config.yaml
model: "image captioner"
dataset: "regions of photos with short descriptions (Visual Genome)"
train_examples: 203450
image_size: 64
crop_scale_min: 0.7
horizontal_flip: true
translate: 0.06
color_jitter: 0.1
tokenizer: "char"
vocab_size: 61
encoder_arch: "convnext_v2"
encoder_isotropic: true
encoder_norm: "rmsnorm"
encoder_activation: "squared_relu"
encoder_mlp_ratio: 4
encoder_inner_norm: true
encoder_drop_path: 0.15
encoder_patch_size: [8, 8]
encoder_conv_stem: true
encoder_layers: 8
encoder_width: 256
encoder_kernel_size: 7
fusion: "prefix"
label_smoothing: 0.1
decoder_width: 192
decoder_layers: 10
decoder_norm: "layernorm"
decoder_norm_position: "pre"
decoder_activation: "squared_relu"
decoder_mlp_ratio: 4
decoder_head_dim: 32
decoder_fused_qkv: false
decoder_bias: "all"
decoder_qk_norm: false
decoder_parallel_block: false
decoder_inner_norm: false
decoder_positions: "learned"
decoder_prefix_bidirectional: false
decoder_connector: "linear"
decoder_tie_embeddings: true
init: "torch_default"
residual_init: "none"
optimizer: "muon"
muon_scale: "original"
lr: 0.018
momentum: 0.9
nesterov: true
orthogonalizer: "newton_schulz_5"
adamw_lr_other_params: 0.0028
steps: 13600
batch_size: 128
epochs: 8.6
lr_schedule: "wsd"
decay_fraction: 0.2
final_lr_fraction: 0.1
warmup_steps: 1360
weight_decay: 0.005
adamw_weight_decay_other_params: 0
Rows from block 2 of the image encoder of a small image captioner, named by matrix and row number. Rows with one number belong to one neuron. Each number is 128 + 24 x the weight over its row's rms, rounded and kept within 0 to 255. All counts start at 0. Numbers have three digits each. After the name is the row's rms in percent of the matrix's.
After each neuron's rows are labels from the 100 images, of 14976, where the neuron reaches its highest value: "responds to" is what is common among them. Only what is clearly more common there than usual is listed. The data: regions of photos with short descriptions (Visual Genome). In brackets: how many of the 100, against the usual share in percent.
# fc1: MLP up (encoder.blocks.2.mlp.fc1.weight, 1024x256), inputs 86-171
# fc2: MLP down (encoder.blocks.2.mlp.fc2.weight, 256x1024, transposed), outputs 86-171

fc1.606 144:151072108127113163105076138111128115122131114124132129098136148112121146136128141136110133151121137090133156147119119116136126111121134146132128095136089139147110152132102132085146133068119115127117109168080139136171154127136123117142110119113100122108118095
fc2.606 147:149136151145094152140158090140096147170131162144109105070129110099130116131134165147135154139181175119157125127148136191102125134147113128105143134141109124139136155117104171133147118164109095157152125117147131101143075169108140137137152121167138145142157108
responds to: text has "building" (53 vs 1.9)

fc1.15 073:117121135152167062157080134112124150113185141111169125154118134093128141142151139126119113110143117079127093139147129113133158096134106157104161143131120127137122151127144124100105102137106162112086141132103114155140106174129103099137150134129109144122125187
fc2.15 074:157139134137113129123151145114124150150120120099158122111118093155084103129132139124143150162135120113117165157168135126107112137109085125139131147114135085134111132124132123127156118140122112101089115130150105131099141150121090104150127089134133157127140117
responds to: text has "man" (31 vs 8.5)

fc1.750 133:158129091072154118093128136166106123094173123123128090109114137134104108128132134159111117138127160145124100133119169091129140159090102137123140126145119139158184139118116119135131105181123158159096132105146114140077108108103169121113133111119137139162119121
fc2.750 131:150152162171125077125142145151173122158088119110128148126111153142143102143154127136157083113133151121160209123149134104146112129122134138125096153115111114152170080171084120115127142104143104103127113114100100109141164142106161129093162189119121132143121146
responds to: text has "sky" (59 vs 1.8); text has "clouds" (40 vs 0.6); text has "white" (40 vs 11.3); text has "blue" (29 vs 5)

fc1.33 031:119132123134109133104110074129103140161184099146100170129161143115137174158097128104125143113128121169141116125126142169111104136142198125142122102137138113140114115151123153151104163128132105134121186165148141164128153153133108091129135128131087094134124131
fc2.33 034:161101129088095158120120103153162106148111146126135108156079165149112123119128170112086107112136121100128151168111134161095101157124138109120082103126115130169104161117067139123166127166123121165140149110108089129121154108131156129110107112088148142129124088
responds to: text has "black" (39 vs 7.4); text has "wearing" (37 vs 5); text has "man" (35 vs 8.5)

fc1.189 151:139160109121156095148125128112121149159127108101148156109126148132094113148126075129144115159120140110131130118161101131114171122129152116127125137130136130121132146145122126100125116148103144107108119108119154072126148132132138119130157162095106142102096180
fc2.189 157:094143132117122156080121131148154088120104118119152121139139152115121134125134112106128148133125066103115141131143122107106121115141137138087102154113102140109065121108117083112138141117116105094133151084161146139166137159119121105145141145110144131144134137
responds to: text has "clock" (29 vs 0.9)

fc1.335 134:129095066104163127167150139122117151096139134175096124100132127136128114133143130055141151133126124100142130132210094112206108108113102130174095121138129104162124159139109124125111090143122133133156124112148078105144156136132107121152132127135121137127115151
fc2.335 122:144100139187121115128116151119112110140113130146142113142110106114106160119112161155141107150116132100121096169106137168119167152151111135176149160152191162140148150104151102114128127092116132161162133090138112141109103147116146099106143136113120139157117130
responds to: text has "red" (38 vs 4.1)

fc1.757 013:143117112132142120174124105113140150153144112145139107108133121152105119155122128138110115143119146180106153135117105160105111143136087100130105162105148132106117123129160134125131109148146156095099166132121134146124180157185164135131154066117104117138138097
fc2.757 013:101135107125117115136131150120160140177106119119138118131176118155155106132110137151131095140135141149170113130101146163148147125140108153125134110072133102157117141163119143133112151131118115105107159141124137116127144183139124103089129181144145143168148132
responds to: text has "sky" (34 vs 1.8)

fc1.720 119:142141160090136123150187135167122137142149113115186103131113137135107134140118152145142107116138146115152139111109160109100079103132115099107133146163110128082107194158118088113110151143138146127111115144139110174122118162089119148130109131093138132123126122
fc2.720 120:130106147122110090114122116143118116163131133139163125147116162134082153141146111157078103160112075113136186134137155142115136119155128139148126152094118099143133126138125112143111119172140102126088146121079156055146179094090173140139121128107093142146138131
responds to: text has "clock" (53 vs 0.9)

fc1.711 125:131143164148139127145119132134152109139142180098136070157112131159162157162127058118094140113125125112131126095128143121104136183104047087138109127105109127160101150128127141160133065123165133137163108110134143126152115146111097116133130073159130129109133147
fc2.711 124:169127111117096089107114099158105144112118123130147102149139110159072127136113134180134119120099134131133138156138122132122102141118086139157109175148115116129091110125138100168117160103162125096113125157141206123120120156091164124078134118130113123105153078
responds to: text has "white" (36 vs 11.3)

fc1.84 164:117104132161112134113137173148164106110147101153125118157156080078140120140105134090099134115116172159161099159045095103126135106109146125148114111092153122176187139118105138082105132121157162135125102131160144147088130137143139101139147160117076146113173135
fc2.84 163:121104092154134084145172145123118148094134145121077144146072153101128115147109121141130158109158129127113150083122146115134120163125103139135149152160124111145094156170144118124162136125129139149115126128119129171114121132134102118123105148135152161102135188
responds to: text has "horse" (55 vs 1.5); text has "brown" (33 vs 4)

fc1.16 157:072151096165082122128106117107178155106132138147129152147086137140115142140107148111133146133123118095132103117110134127122142132172155142120112133158147114154105131134144117101101141102194110136124104126083118112083132114112136142151139130127091108153140125
fc2.16 150:148132120113125097132105144162129134186124142109119128077122169135160109142084134081083145162161088130120128110136160128122137134102120119115145120183137127129116086119130158147123090084097175126159122095122112112116142185141114120136135110162136108130121129
responds to: text has "grass" (42 vs 1.6)

fc1.336 141:157136138128110157090106172152083101092096131151133134115093128110165128136150156153149146107127100106101155117118096139158125128129121145116114123128177162150126109094060114084162143147123160138153152138127076131121060125102105114132137134153152118174149121
fc2.336 147:175149148111141117111170140125139141138183135128107155118126145100154097131112139126150126153132195214137171108124126116134145117122104129126150124109150111160126105102131100101143084132071140133143138123120078113118116150126113143123162140136121111154201135
responds to: text has "wearing" (29 vs 5); text has "black" (27 vs 7.4); text has "man" (27 vs 8.5)

fc1.620 164:108126123111164139132143132141104156154100135126151162133086145114117187144144140093143104137130110109112135093160149156143114155155149176151107132137089111130167120130126120110127138104122142145154135116122084112087110151101161123097152123132101144155114145
fc2.620 169:137136151152077187119093154163125142167135158133124123140170124149147122151127123144111126061120117149137129148128142116168139157153152140137111134115152112120139091139141138091120107150123135139145127132095141156102136099108094141129125118110114114090117131
responds to: text has "tire" (29 vs 0.4)

fc1.306 156:133105107145119116118128161099105163097158145117106097112155117071153129107168122133142086109152127162111129117130127108119096153141105110134078154112164089161162134120134097155170077110166130141160124145126129132143116150125121170133181146107119142089114126
fc2.306 169:108117149120084158114165161135140164126128160138098142152139147121099125142102123144143133068123129092128134149123084159113122129133160096121096107086116145151126163095145113154108101107167139135156118155133139133143122093131115117135097095119129131125142131
responds to: text has "elephant" (33 vs 1.3)

fc1.522 014:190099152126156101127172185130116092116150147158135101121110139152130093094116156160085105103107132081148142083089143165159103109105127094133180114130144140116106159173106167126112112156099129118119124114142106130135106132105128115146189141116117135145082180
fc2.522 015:155139123147119106136154156119126114141126146131128104115133125109119080147140131136100127139122136102125166132095132106135132113097141097131096082137177131121112103160164073120096125137130137135128100124115122135134121148120161148120169136145134144133132144
responds to: text has "shirt" (39 vs 3); text has "man" (32 vs 8.5); text has "wearing" (27 vs 5)

fc1.343 149:165153155143145139141157069150123123134088130131123133139128147159162134183111139113085121103136129135093112096140143106120120109121161188128150111104101100110131114142128114082132100129128128105176151116089107168099153103101079118106095150129195133160083171
fc2.343 157:123103119155148113102171090104127107154114175119128128155118156104122152107142135085120113103150130115184150113135115154123131114110101086155130115114122130123139122118130144141170145112143098152113157125158155112131155119113146109118146154127125145126111145
responds to: text has "man" (30 vs 8.5)

fc1.537 022:119128125140113151136152137097148088181167143138189143126097122162138100111116116127142142100172127117119165102140179110111161173182116160146146127079170122102148117148124138130149112127116137125133120080128131093128135113162173109120155138141100101150152126
fc2.537 022:156159116135136125163115132127140132123155101154137103129172139142167133155114149133159136172118149094148113155126140147101122110093073150083122120127117135092111072137140133122152120131109113141125093102075126110128168123137170179159124108110131138079116118
responds to: text has "green" (30 vs 4.2)

fc1.40 153:129159091127122148080099125141107155123109122133126123107153151165177163095160123123116124122131149120127163137127123145119105135164148158130123136108136135137136111185168087114134093140116134146163113131047166135159105144140120139115139168115094104137156134
fc2.40 145:071120129133103091130136111150139119126167172121113108126126159138123115134097167113072139148138162112136101108118147106140173151143092147149167147128145135118122148141115111151111148129121100139123170115128088112121123140086144121121120131172130146115131150
responds to: text has "grass" (37 vs 1.6); text has "green" (36 vs 4.2)

fc1.765 119:148147133119130136156117137111139125115150115132128155156123126167143140103144127097159151145100160119130092150121104121165143110171126141163086104094123144120159160130111142139106146088127132177147139150086140158095127152109109136131136111140118170127087108
fc2.765 116:141137109104095100120107127110129148105112133125104118137085131123114132110152125078178102178124124126111138128115148149141165127151112136090113057154145087161118091110138110137159090137092115151131146127116128124127112157115069125117132181100094137123090089
responds to: text has "red" (30 vs 4.1)

fc1.251 134:146126183126138103162144151164140158166082102157153101161114137106132146124114131120158144105140120128125127093140120071126172137110171152119127129137162139138155114088144124145180135134074146117115107123103103154078122104100144126156150162144128120087175107
fc2.251 145:138131125133110113088138116156161116118090156143120098106133133133137167141115147151146111151155126116120140121122148093098123118085119131144123146093086152123178125144140119110096126141112134182108113136171095151131122121115122130138090145143130128100129140
responds to: text has "wearing" (27 vs 5); text has "man" (25 vs 8.5)

fc1.417 018:097107130153130135086143135103147152108172074126157146159124152139142108150129116119159126115129109119094171136132173111107129170148114120138159067091124089176106119157140147143151123094143135116140102143134114112097107116098125118120144119133139109107178118
fc2.417 017:160155127142115156140147135142087136142165118106110097124158153103134134136111121160159123125113133126095074146141130110123156130144086129138083127141114124092113131119104141132126121097138114156173093121169166127145140150125131144143154150103104126120150079
responds to: text has "grass" (32 vs 1.6); text has "green" (31 vs 4.2)

fc1.478 010:094126141099109142117154120143123160132099126122114117117124105163136095172150068123129092141148176142107159205128151108115133137141132163089102156152133141117150113134108121150145124151116102094106113082056153127115110110094119155146107124133148150130120150
fc2.478 010:117116097117153138108095150119112168134104124137123137162129131159149166110140161149140125168129154135120109093140111135101143105142128161098117160149133118131182120102088098118112121127173108090121115098120144140134159156110157080109097122109121182120122154
responds to: text has "sign" (46 vs 1.8); text has "white" (28 vs 11.3)

fc1.528 123:168151147135121097143117133128130106142183103118151115080136105115135090166124142144099102172119128103159145114141150122103122138118081139127121154077144081130139126133137092132116128131111110127146162155108094131189162131147161094120146089151112126107140106
fc2.528 133:151158116127092137124138144097099150094110130109147097160121152105153091124127137115116122157141129127126199137102159108117154114106127167104135154129183181180091089152122116105104127152131123105066142097132146089164135134101142105129148102106103147134109180
responds to: text has "trees" (26 vs 1.3); text has "tree" (25 vs 2.1)

fc1.263 140:166086158129121179120147129125105111090100159104142138165091147118121070148145161118173118133134133159124148133141099119128135142150162158138084170151142090093137155134145161139167125147152133097122114098124158186127127122163156130153132127109193103100163120
fc2.263 145:135128113085112151156146120138135136165128159123131122150091104125126133141155135137144162109146113128069158123182168140119129140148152139134105133138103142175113122152141123139125114111101139132128157111118158135111143139130097171142109129129119131167137129
responds to: text has "wearing" (26 vs 5)

fc1.303 008:131150119105100127151115147145107148142144130137123094139168073133119163167096162140117124123123161155102129180081126109140114118120151085093159120118109115140146115154129113073130123131167135112087159122138111116110129179140149106151119138122161114125148108
fc2.303 008:113125109125142162181130159133124086157092138131105086120150131163110094120139128164097106123127125104167123157123147107129119093117107110140108149156087148164159097133091082146169123107145105133135129149177129127100078122102151116105090156160111171119174080
responds to: text has "horse" (34 vs 1.5); text has "brown" (29 vs 4)

fc1.404 141:141125102137150127169138091134100117166142110106120130078127119153100132138137148119156132113164132131091156129145201148132140124121104138132129076092145098150151137098122151129147133096103120093194101159171150137111111093137154166125103092206111148120133132
fc2.404 153:167113134147127120146126148157093159116147113125143072117138162146120139130158142132152108114110141103172119085153193119175134132131138146105123097119166055122139072122104113142113149095124086103152111113142114166120140101144128143110156122135151146158083150
responds to: text has "tree" (32 vs 2.1)

fc1.518 031:128124122110136135147169149153170122128110139108126124096105100151106081121108092090179102124136122146151133148113149140073090131127137110149146142108135081126133111117148117144154147184095150124113094124118122142110100098095123104106191116168135108130137134
fc2.518 029:145107149109154151143131108168147099142130103131116105126103176101158115111148141121099130149123129145130135150160134108166161120093130112096132122108090149145131121175152110080099119100129149195120137171138142128137133108142112131100177159134157139130138154
responds to: text has "sky" (28 vs 1.8)

fc1.421 155:125116128100177168142073122113130156119173118112067155146171141093101135169157117118137126127147141125108160142124137143118131148132086117168145151122090114158117155140090108168126169104115119119088126182124164124125122119125117150101065112149155139145115102
fc2.421 155:177073110126133149113089153131121183091118167146124126158137118105108094110104121085168103124163113137107121177123153162133150115126093107170107102084115126115149153142090129100109137133142099116127129139114083135157127129147151103109139137107142177092115093
responds to: text has "wearing" (33 vs 5); text has "pants" (28 vs 0.9)

fc1.375 170:098139112121146125107118160123170135125119103128141117115121200100115142125141116101149158154107118185114128137181082142140114132143126083135140109096104123133113064112109153152150126135113108105101160177096147131078082145160138123117137084138136139101110133
fc2.375 182:174159086153112145123196144154128143121123146116144127148080144125119111073143083150127126125116149082177137115116112132149157140109131158132090113153137128122094152132122161096122141150127169142151126128175122149146124105111141139138117155162116118107087094
responds to: text has "wearing" (33 vs 5); text has "black" (30 vs 7.4); text has "pants" (27 vs 0.9); text has "man" (26 vs 8.5)

fc1.200 172:133114162130202128132119153190149145120110104107110140082112134093118107163151128121093107108088130126130132154142129131124115124112093085080098153152143129112112167090173128138135112164132137138122140112162125124071105103135092142106103122139151165167186125
fc2.200 182:116105141142143093121163131114125094117117140105082134095105143149173080093144128129150127133107105124151147114116143081131080143144158136088132108147128131125103086172192148148117133133131100099097127134113086138110207091116156089104128132113104122157126105
responds to: text has "clock" (53 vs 0.9)

fc1.288 119:144087149139152128127108106114146119140162130140100129116118155128129103068085110124087154168149115148128106144106152100125120192142152140131055141125180174142154126163140147146134084110094142104172109110154088142112112125170107142133159150104164121118111136
fc2.288 120:142152133126156100109122146151121143124144117155144101103162148157170155094125129094156118133157155146131124125138167136079123107100130131107142107103087153125146111169126122096149139108131092112077082141151138172105122105128151113108114118136083097075164125
responds to: text has "green" (36 vs 4.2)

fc1.545 012:182104130124095108126123130137126138103161144101116143104168107153119170115123177128134123150165198119103127159171183103116120097142126099113121110097139139131106130107129113141071119161135105108104153172129145102135148136120117109170144110143111121117111124
fc2.545 011:114148136121142128101157142153112096129098123138125167153147170158153100110136132134155091087167136151080129144152169193135172151094085154124122112127121124090120117058101121146117117111136097116140153121127072081070087151096118158133150134080120160134128123
responds to: text has "shirt" (42 vs 3); text has "man" (39 vs 8.5); text has "wearing" (34 vs 5); text has "blue" (29 vs 5)

fc1.738 164:140152164091135119150147115055126133111057114119093121153185166104155152120186120109071097162081135160137118096147147114143141124114102154124136181126117130156162161158140105132145123121145120158150103157138132124090093138128160115134128094138117102137150118
fc2.738 171:105131110091146134137139155098152123080085127139179150130119094151128142126139150130137156084107142083146110122124148104135123130157115133099155136082137131113122157105121102095088136110092093101131143139172168119115165146150139157132092107134127112121089161
responds to: text has "giraffe" (63 vs 0.8)

fc1.339 164:131103121102142087144135128149130098191143134113118152127133150130147153109106102176120103115117120115132123148123126191110142109060125093129129124139131116120116138131144143128169086108095110138097119110137106134154141138127142120100105114126128151151133112
fc2.339 170:134126126181139162153084147160138099124097117108150186125173127112099157099095143133134110124111135098120143138173160143122107125113124131107121135113153120092107102149097102141149121124088128156155161090109124138144140178120136161111126169085124121115084124
responds to: text has "man" (38 vs 8.5); text has "black" (32 vs 7.4)

fc1.756 186:131127127109132106159135155166156121160124135092126139132134118131150104126123171103107164144127110157059145140097109120160176131084118132128116175114158148172104134133152120154095132161118145122101131147159128148134189147126143124120117130157083137131155133
fc2.756 179:159137098126118090086098149107132158117124135091127135165121111120128116140070129082149094138149152147147140111120149165103156170108141121127172124155138118149133100135169160121152125076154123128148172153131084145143143131139129131117127132119131149133133125
responds to: text has "man" (32 vs 8.5)

fc1.111 187:135124139150127125138136156139060108127129100154116136097133144123138143145156134080128110132110128137099118150105170123136106173106141110122105160162135153114126106147146138134159145113131133109139137117129101114145121129106099118146099163148148128133109153
fc2.111 172:113108108154132107110139157125107118123101125119095096124123180182093099116154168190137145136126097171127127097112144115123127128153132154139146103126153121123132124138142138110141128149124110109114099115163129149108163093142113172148169146131157113127097185
responds to: text has "clock" (55 vs 0.9)

fc1.625 077:146140096125169131112095103155118153153112115124160112129106139173097145140171155132142098087105104165123144126141088077139158142143126151056116137134066153159139121105107166195101098119150086106110162122099137141186113112168123118089123150097122112076138122
fc2.625 083:130112121106092099130112116113164148173092105129092158111154099115160129104113095099147146113153158145173121101155111101110141089101118104147138114130142085078148149106147154123111113122092159107133138083126144097154129147125075115117135093175089095145148121
responds to: text has "green" (27 vs 4.2)

fc1.99 178:129102142113123162133135119079153083146094181136119105119151139120120076122133160118143148158096171126097124103143125103121166128135134140085122144152104131091189173122133145155165116147157130119149152131131129175096133137128121129093133136133088128102153143
fc2.99 173:120171151097132080100155131105178104126117123096151142140138129132159160119135104117161092130109101147123140143117146117154177128093112108145089107102116136167179123125134101100101140120147137083115115144110124149105121121133143171140123116125140149141117115
responds to: text has "shirt" (35 vs 3); text has "wearing" (30 vs 5)

fc1.18 009:102097097121121144118095111115151140142061124153140106127213069122139142134141138103078138092082150133124129140154091112125137140114144145145100142103140119142169154115125137111143147137109105163093123150128123103146134125162102137132136171118120131144111132
fc2.18 008:124107106134136125179127164119123144119113131115094112106106094088141147131151153145121117093142134102123102130150141143111089114141091125163102125116129130143133128153167132124146142110145118124109151157107141093118145107127153170093080100155135152161156189
responds to: text has "horse" (25 vs 1.5)

fc1.1 160:124163145154119151076178137140155104121133143106154154120138100084200113111133103128129109125158122127129124123100103112130160097151176137142144127106130142165149167101126155123104148119126120108143090126158117112097157154133116114109125129102105119080137121
fc2.1 151:099090119157096108139116158103132104100124100141098118119120144119165111139124125097129142129137131145096165168121088107150142109120129150181114133120106140118105164132110152141112128150118183140115127097134109158133112143126113135114125111139161144115145154
responds to: text has "horse" (45 vs 1.5); text has "brown" (31 vs 4)

fc1.718 014:115105140136081120142120141098138086128149087145141118075110119157130134109085127128142129114103132133138107110148163111146114121095138127123117121096129135104112146141210114111121161097134188125116121159134138132177124135165117138084122104119110173129106126
fc2.718 014:095112095117114133130103152127111070156176163137151110158139121121135168134130162146140154123133108126097147153094099139128109114104158146130114106131123097124133149102142180160158126149132113153134132118120097135126141102105142099071142165119097168137124131
responds to: text has "sign" (67 vs 1.8); text has "white" (30 vs 11.3); text has "red" (26 vs 4.1); text has "stop" (25 vs 0.3)

fc1.684 162:081139135105094128118103153125112073149120138118164145108126117114114118162160138128120168138100114180152100138104161141101156131116127115113127160116102104083135084143103093141118156090118159169088105181137156139154130101150122092143165121144114126156104126
fc2.684 169:119129165121114154127152136137120123132144115114129167127132140153122148094138106130133094147124117157118152154101128146126112129095116115097179124131134116149135125145156149120111160118110125145113111123097120114126163095146157101109118118127141101127115142
responds to: text has "wall" (34 vs 2); text has "picture" (25 vs 0.5)

fc1.243 134:139140142150113098101147130110108126119131135164121160137193084140128095127170170103115124150132106140111128164144120072164088162126143128150135138114132163140155130108150185095074145117134109148131141094120149148190168091130130149141194132147114173202114078
fc2.243 126:127165147095166138175115086139167107150073135152128145089140095151127123170109108134128141096146129152138101146140140114110140137180176099148118152139096173119129143141152114123123155096117136136162121136109089112082124135161165123105131155130153132146133090
responds to: text has "red" (29 vs 4.1)

fc1.389 150:092153159132156086153123147134099133142161125125129184131144116104136163110118157176147116078124176156149155165184131187097125102105141111134154118092122110161149149134174127101097122169134135119095126113090114135149133120109122137151128092125136159100120138
fc2.389 159:164097126127125153101123124158129084148089141162135152134143160144119170124101169147141163159072132128145169129138153120111147148080136163130076093135133110158117126101146089132127110163137151141130098123073131183128155133140136121158139110129135144116134107
responds to: text has "man" (29 vs 8.5); text has "wearing" (25 vs 5)

fc1.503 147:114130172149127157085142137112105186189117094130140113110149154099119132174095150096101097132153189125127170113130096131099127133119154132145111133136161117101129148147106088146115117141195134144154130153162187114118120120133129117105164114170064129154118149
fc2.503 135:145144121103131127154145150149151128151107136108117157134127118124115148160084129114137082125125115149107133126102102111108125136115122127097124116161147104106115137137160143078110097121179142086136118166136133156121147115129109123120133096071125124135125153
responds to: text has "horse" (43 vs 1.5); text has "brown" (40 vs 4)

fc1.734 115:079142127139153160115114113130111082147131157133105150157047142129091112107165093100134157113148124097130128155122100117105119139119100103139153114138149160147138136136148152142117114130154072136148147105147119121122119156119172136116131151148122135095146122
fc2.734 124:138144135192162107159157109113129073146103129078149074138149100118116134110136093106146136130149139169142147113139112149088160223128124132138143159164116110127164141103158171080134114153130156075141123165130130144120114108165101154106150085105186126134100143
responds to: text has "elephant" (32 vs 1.3)

fc1.176 011:116128133120123127085160134194140158104119122164125112114114161155123121090133176099132154124090130087115136068126169113143105175137150103095122088118135113150147114159089101123067128103130131148103126135059122118145136167131176119140107146098093115130173118
fc2.176 011:130150132127142126089155082096142148162120173134118088116107132131149103148127142130164128110134148119086187125108119114111130120129116128131091135156115160120180111125076165110118112138129124129107135151126123106116106137175162131157090130205104131131141140
responds to: text has "grass" (34 vs 1.6); text has "green" (27 vs 4.2)

fc1.468 015:112114108150124103141166156111127157142089137151115105197088082121149145152097118136105140110105105128152101102099162101147123124112147137140103116109147124140093120087161118141127138113140147131142085113171159177116117132143142110157126142125152133129139138
fc2.468 012:115146102097102142168116144154116159119104100069104145132099111128134118133161154111141064138157112124143131113094106159162131117135117115096111140164129108124132155124138091097104105121119126135098084156094128097135187128133083112130177121149116076113132100
responds to: text has "grass" (41 vs 1.6); text has "green" (28 vs 4.2)

fc1.695 142:170135125151115156108145081138155099151127128130124189121148162107165084157141135154106130112121162150109165117139136098134112144087141156170167158147115106103122134113157103147131139148139114153139111154127123104161131119139120143142111114114106156165138153
fc2.695 149:156108115131079171131125101127074175129157179159155157110141096107125148119103127113153122109090140106158156114137120130104153155126175101116096107110138110141136150139138181112141110126157129123166140166137141074108161159100115121118112128137151134149160126
responds to: text has "white" (33 vs 11.3); text has "sign" (31 vs 1.8)

fc1.741 131:171150103132148114140150131143128141130132137161106126173173129118120166147165106087132131114160128142127164169138139113129119086114118114153144152184114122130138159121168140119129158161075146152128148172069148108173128151190166164167163095098123108179072133
fc2.741 142:097130128140151167140095122142130131138133104132083149113108174120114142154111119124089109119172151119072158123145118105137151150105124116133127149125126131136150158118124129135108093167122131137081170119127113125128070140158111112144128105102140158171138087
responds to: text has "blue" (31 vs 5)

fc1.151 160:129170107149150135115127129108110124125104090144127149116152136085107124161086134158153183128144118108137119150145131134131154160124106130132150185121158096131119163120139142093095133123112147169148142168110090141110123133111114126109139089159110109125096155
fc2.151 161:152089144135098112127138110095121177091126159138160152102117129143147130155090139156122123146164178129122131132139094131130147153160109137077112120111160112153151117118146092190138145115136169122138137150098125111119153108137101152153129137111141198131103103
responds to: text has "white" (28 vs 11.3)

fc1.231 162:130120147127154130164182096121108117100182106127103118171138125046114105126133082130148128137130157115115118140115186141151127101110161132117161113190086119140160148111099125144131126093162148155103096145130119127182134130115117133105131084128155130112124136
fc2.231 174:130167109116108136142131104142144116128121134148129117102130158125094101098177132126170107101147138105143103163127089111101123107168103155170116148153118099085126199123109120118096109118156108146144115147139132125135154126099127121090090111118137144108140148
responds to: text has "white" (31 vs 11.3); text has "wearing" (28 vs 5)

fc1.614 165:060120128138115114161105169095127069135173129096116142132147161115124114136133122078142124113094151075121121101138110145102113130116116145129054114147120113130089131090134146128150162128116125120117151142115131170134179122111140064115136113139155121126160125
fc2.614 152:093156117108131150129140136136162118140093100160127084108105116129134144099136103141137164137151139160122129120143066171086153163122161194135140141137128152145083145110140139134136077106108168127178107150110125143111164098126096097124134099116089136126177122
responds to: text has "wall" (37 vs 2)

fc1.223 137:114148129167151150163134134138145145143136139128128128164114132124101178092107123124142104143108123112129117107106162143077110140110109125137137172163125119130183130191107141122130099094166130172104137133119114127151139134148144106142115106118119103067107137
fc2.223 131:160134143128152090127128102125138116101140108148095170122121139159146132164120126133180165113120151147128102138142122142103090105159146138152154183125084113115107154123096121102147156129133182137163134156141143152102125162139128088113132134091122156172094149
responds to: text has "white" (42 vs 11.3)

fc1.565 167:121097100119113099137158111092123139118206124107112127109197127120111187171113105149118138110146116155075093122115150125140126137130124133094151171125094182157102149140116103104094138127116158133112079147123149130135126102116140105127143131110104159122121122
fc2.565 163:125131123134130104101088122174117148105109147164125123158148136135178137094113138142108111146181116071084139161124129105151101142133139103098115112128113084088153134179076165122139143127122092093150166126150093149178131064156125125135124145130154149130133155
responds to: text has "black" (37 vs 7.4); text has "wearing" (29 vs 5); text has "man" (26 vs 8.5)

fc1.96 137:158124130103152125119172165143096112114166053129111156140137161163097105139108133181204159145115083108117153101156135142132138097111111151139087162145108168126118147123124160090132088156108105117134132129131120122138112122156129097141142120085119114118144125
fc2.96 148:102132132140133139151148143128088106162154140153152119123108079166125101121150144135123123125118112143073133133118160120177146107157097119136159145121144128184144131087115145102098092142120160134104107137118113065102124128157123149182126145157102087097176104
responds to: text has "wearing" (29 vs 5)

fc1.86 142:152118123181152092152076123121108141091093118148169118153119129133117152109144138095113125105123134111140144118140161154123146078136134099110132124144163144130118076107091152106127122148143119128103128094129088149145150121092075104124124134131099137122143120
fc2.86 138:111140129133124133091183087127146144140139115056145131135108123120126092144063172104112107154148155120117119147084127117084131155141083150100158125141126094126140091113160118109150096122139146131112115158151150126090112134111107108135136077113157128134120147
responds to: text has "man" (41 vs 8.5); text has "shirt" (28 vs 3)

fc1.285 157:136106168087110118131148121146137115125088144142132134159133114139115099154150154129153110132132145148105097153134125100108168089134141162146071121152118148127139150133133144130120106120130125112139109097136133156152090128154147121120163119110094102098154153
fc2.285 151:127149087096076102137120104153121127140117121122148101130125114137090097092122111064126155149148124156117146134123115152167170119114126134084104127147089130127129119139140136120144084128119095173117171152144143096161126092081114158123173142158152147146133130
responds to: text has "shirt" (25 vs 3)

fc1.352 139:120073136132164152098118144142171148125126141125117138075091094106172118129104151102099114153130186153127153152162160163112157117115123104144149152101124089145166111170179134072132143155136120135142113166117120105090106129152143124097097118114134118097116097
fc2.352 134:078153102116126137095139102112146147103117128104136157134079089126187132110167132142147092125127092058164129112114129090131147088108153150169162110081130125110095137108089127123126130137129106139094118144151132135148145116124142155081124153119124139113133154
responds to: text has "giraffe" (49 vs 0.8)

fc1.349 150:081154115091132139133134156130113128170133126152085158123136127127137145134122106141147128136122107120161149126108137115145163105145098149162120135111146102137127133107107139157135140093170134119186157133120102122180151149126108119112123111164134168172115125
fc2.349 155:145132118119143096179134145125130136155098095105127134108108121129158109131118093076123115105144078148114137102148121100131107149114151110118129118113173147132143139153140150121102149120116058132145105128120158149139120170146109151120112150118132118145131105
responds to: text has "building" (30 vs 1.9)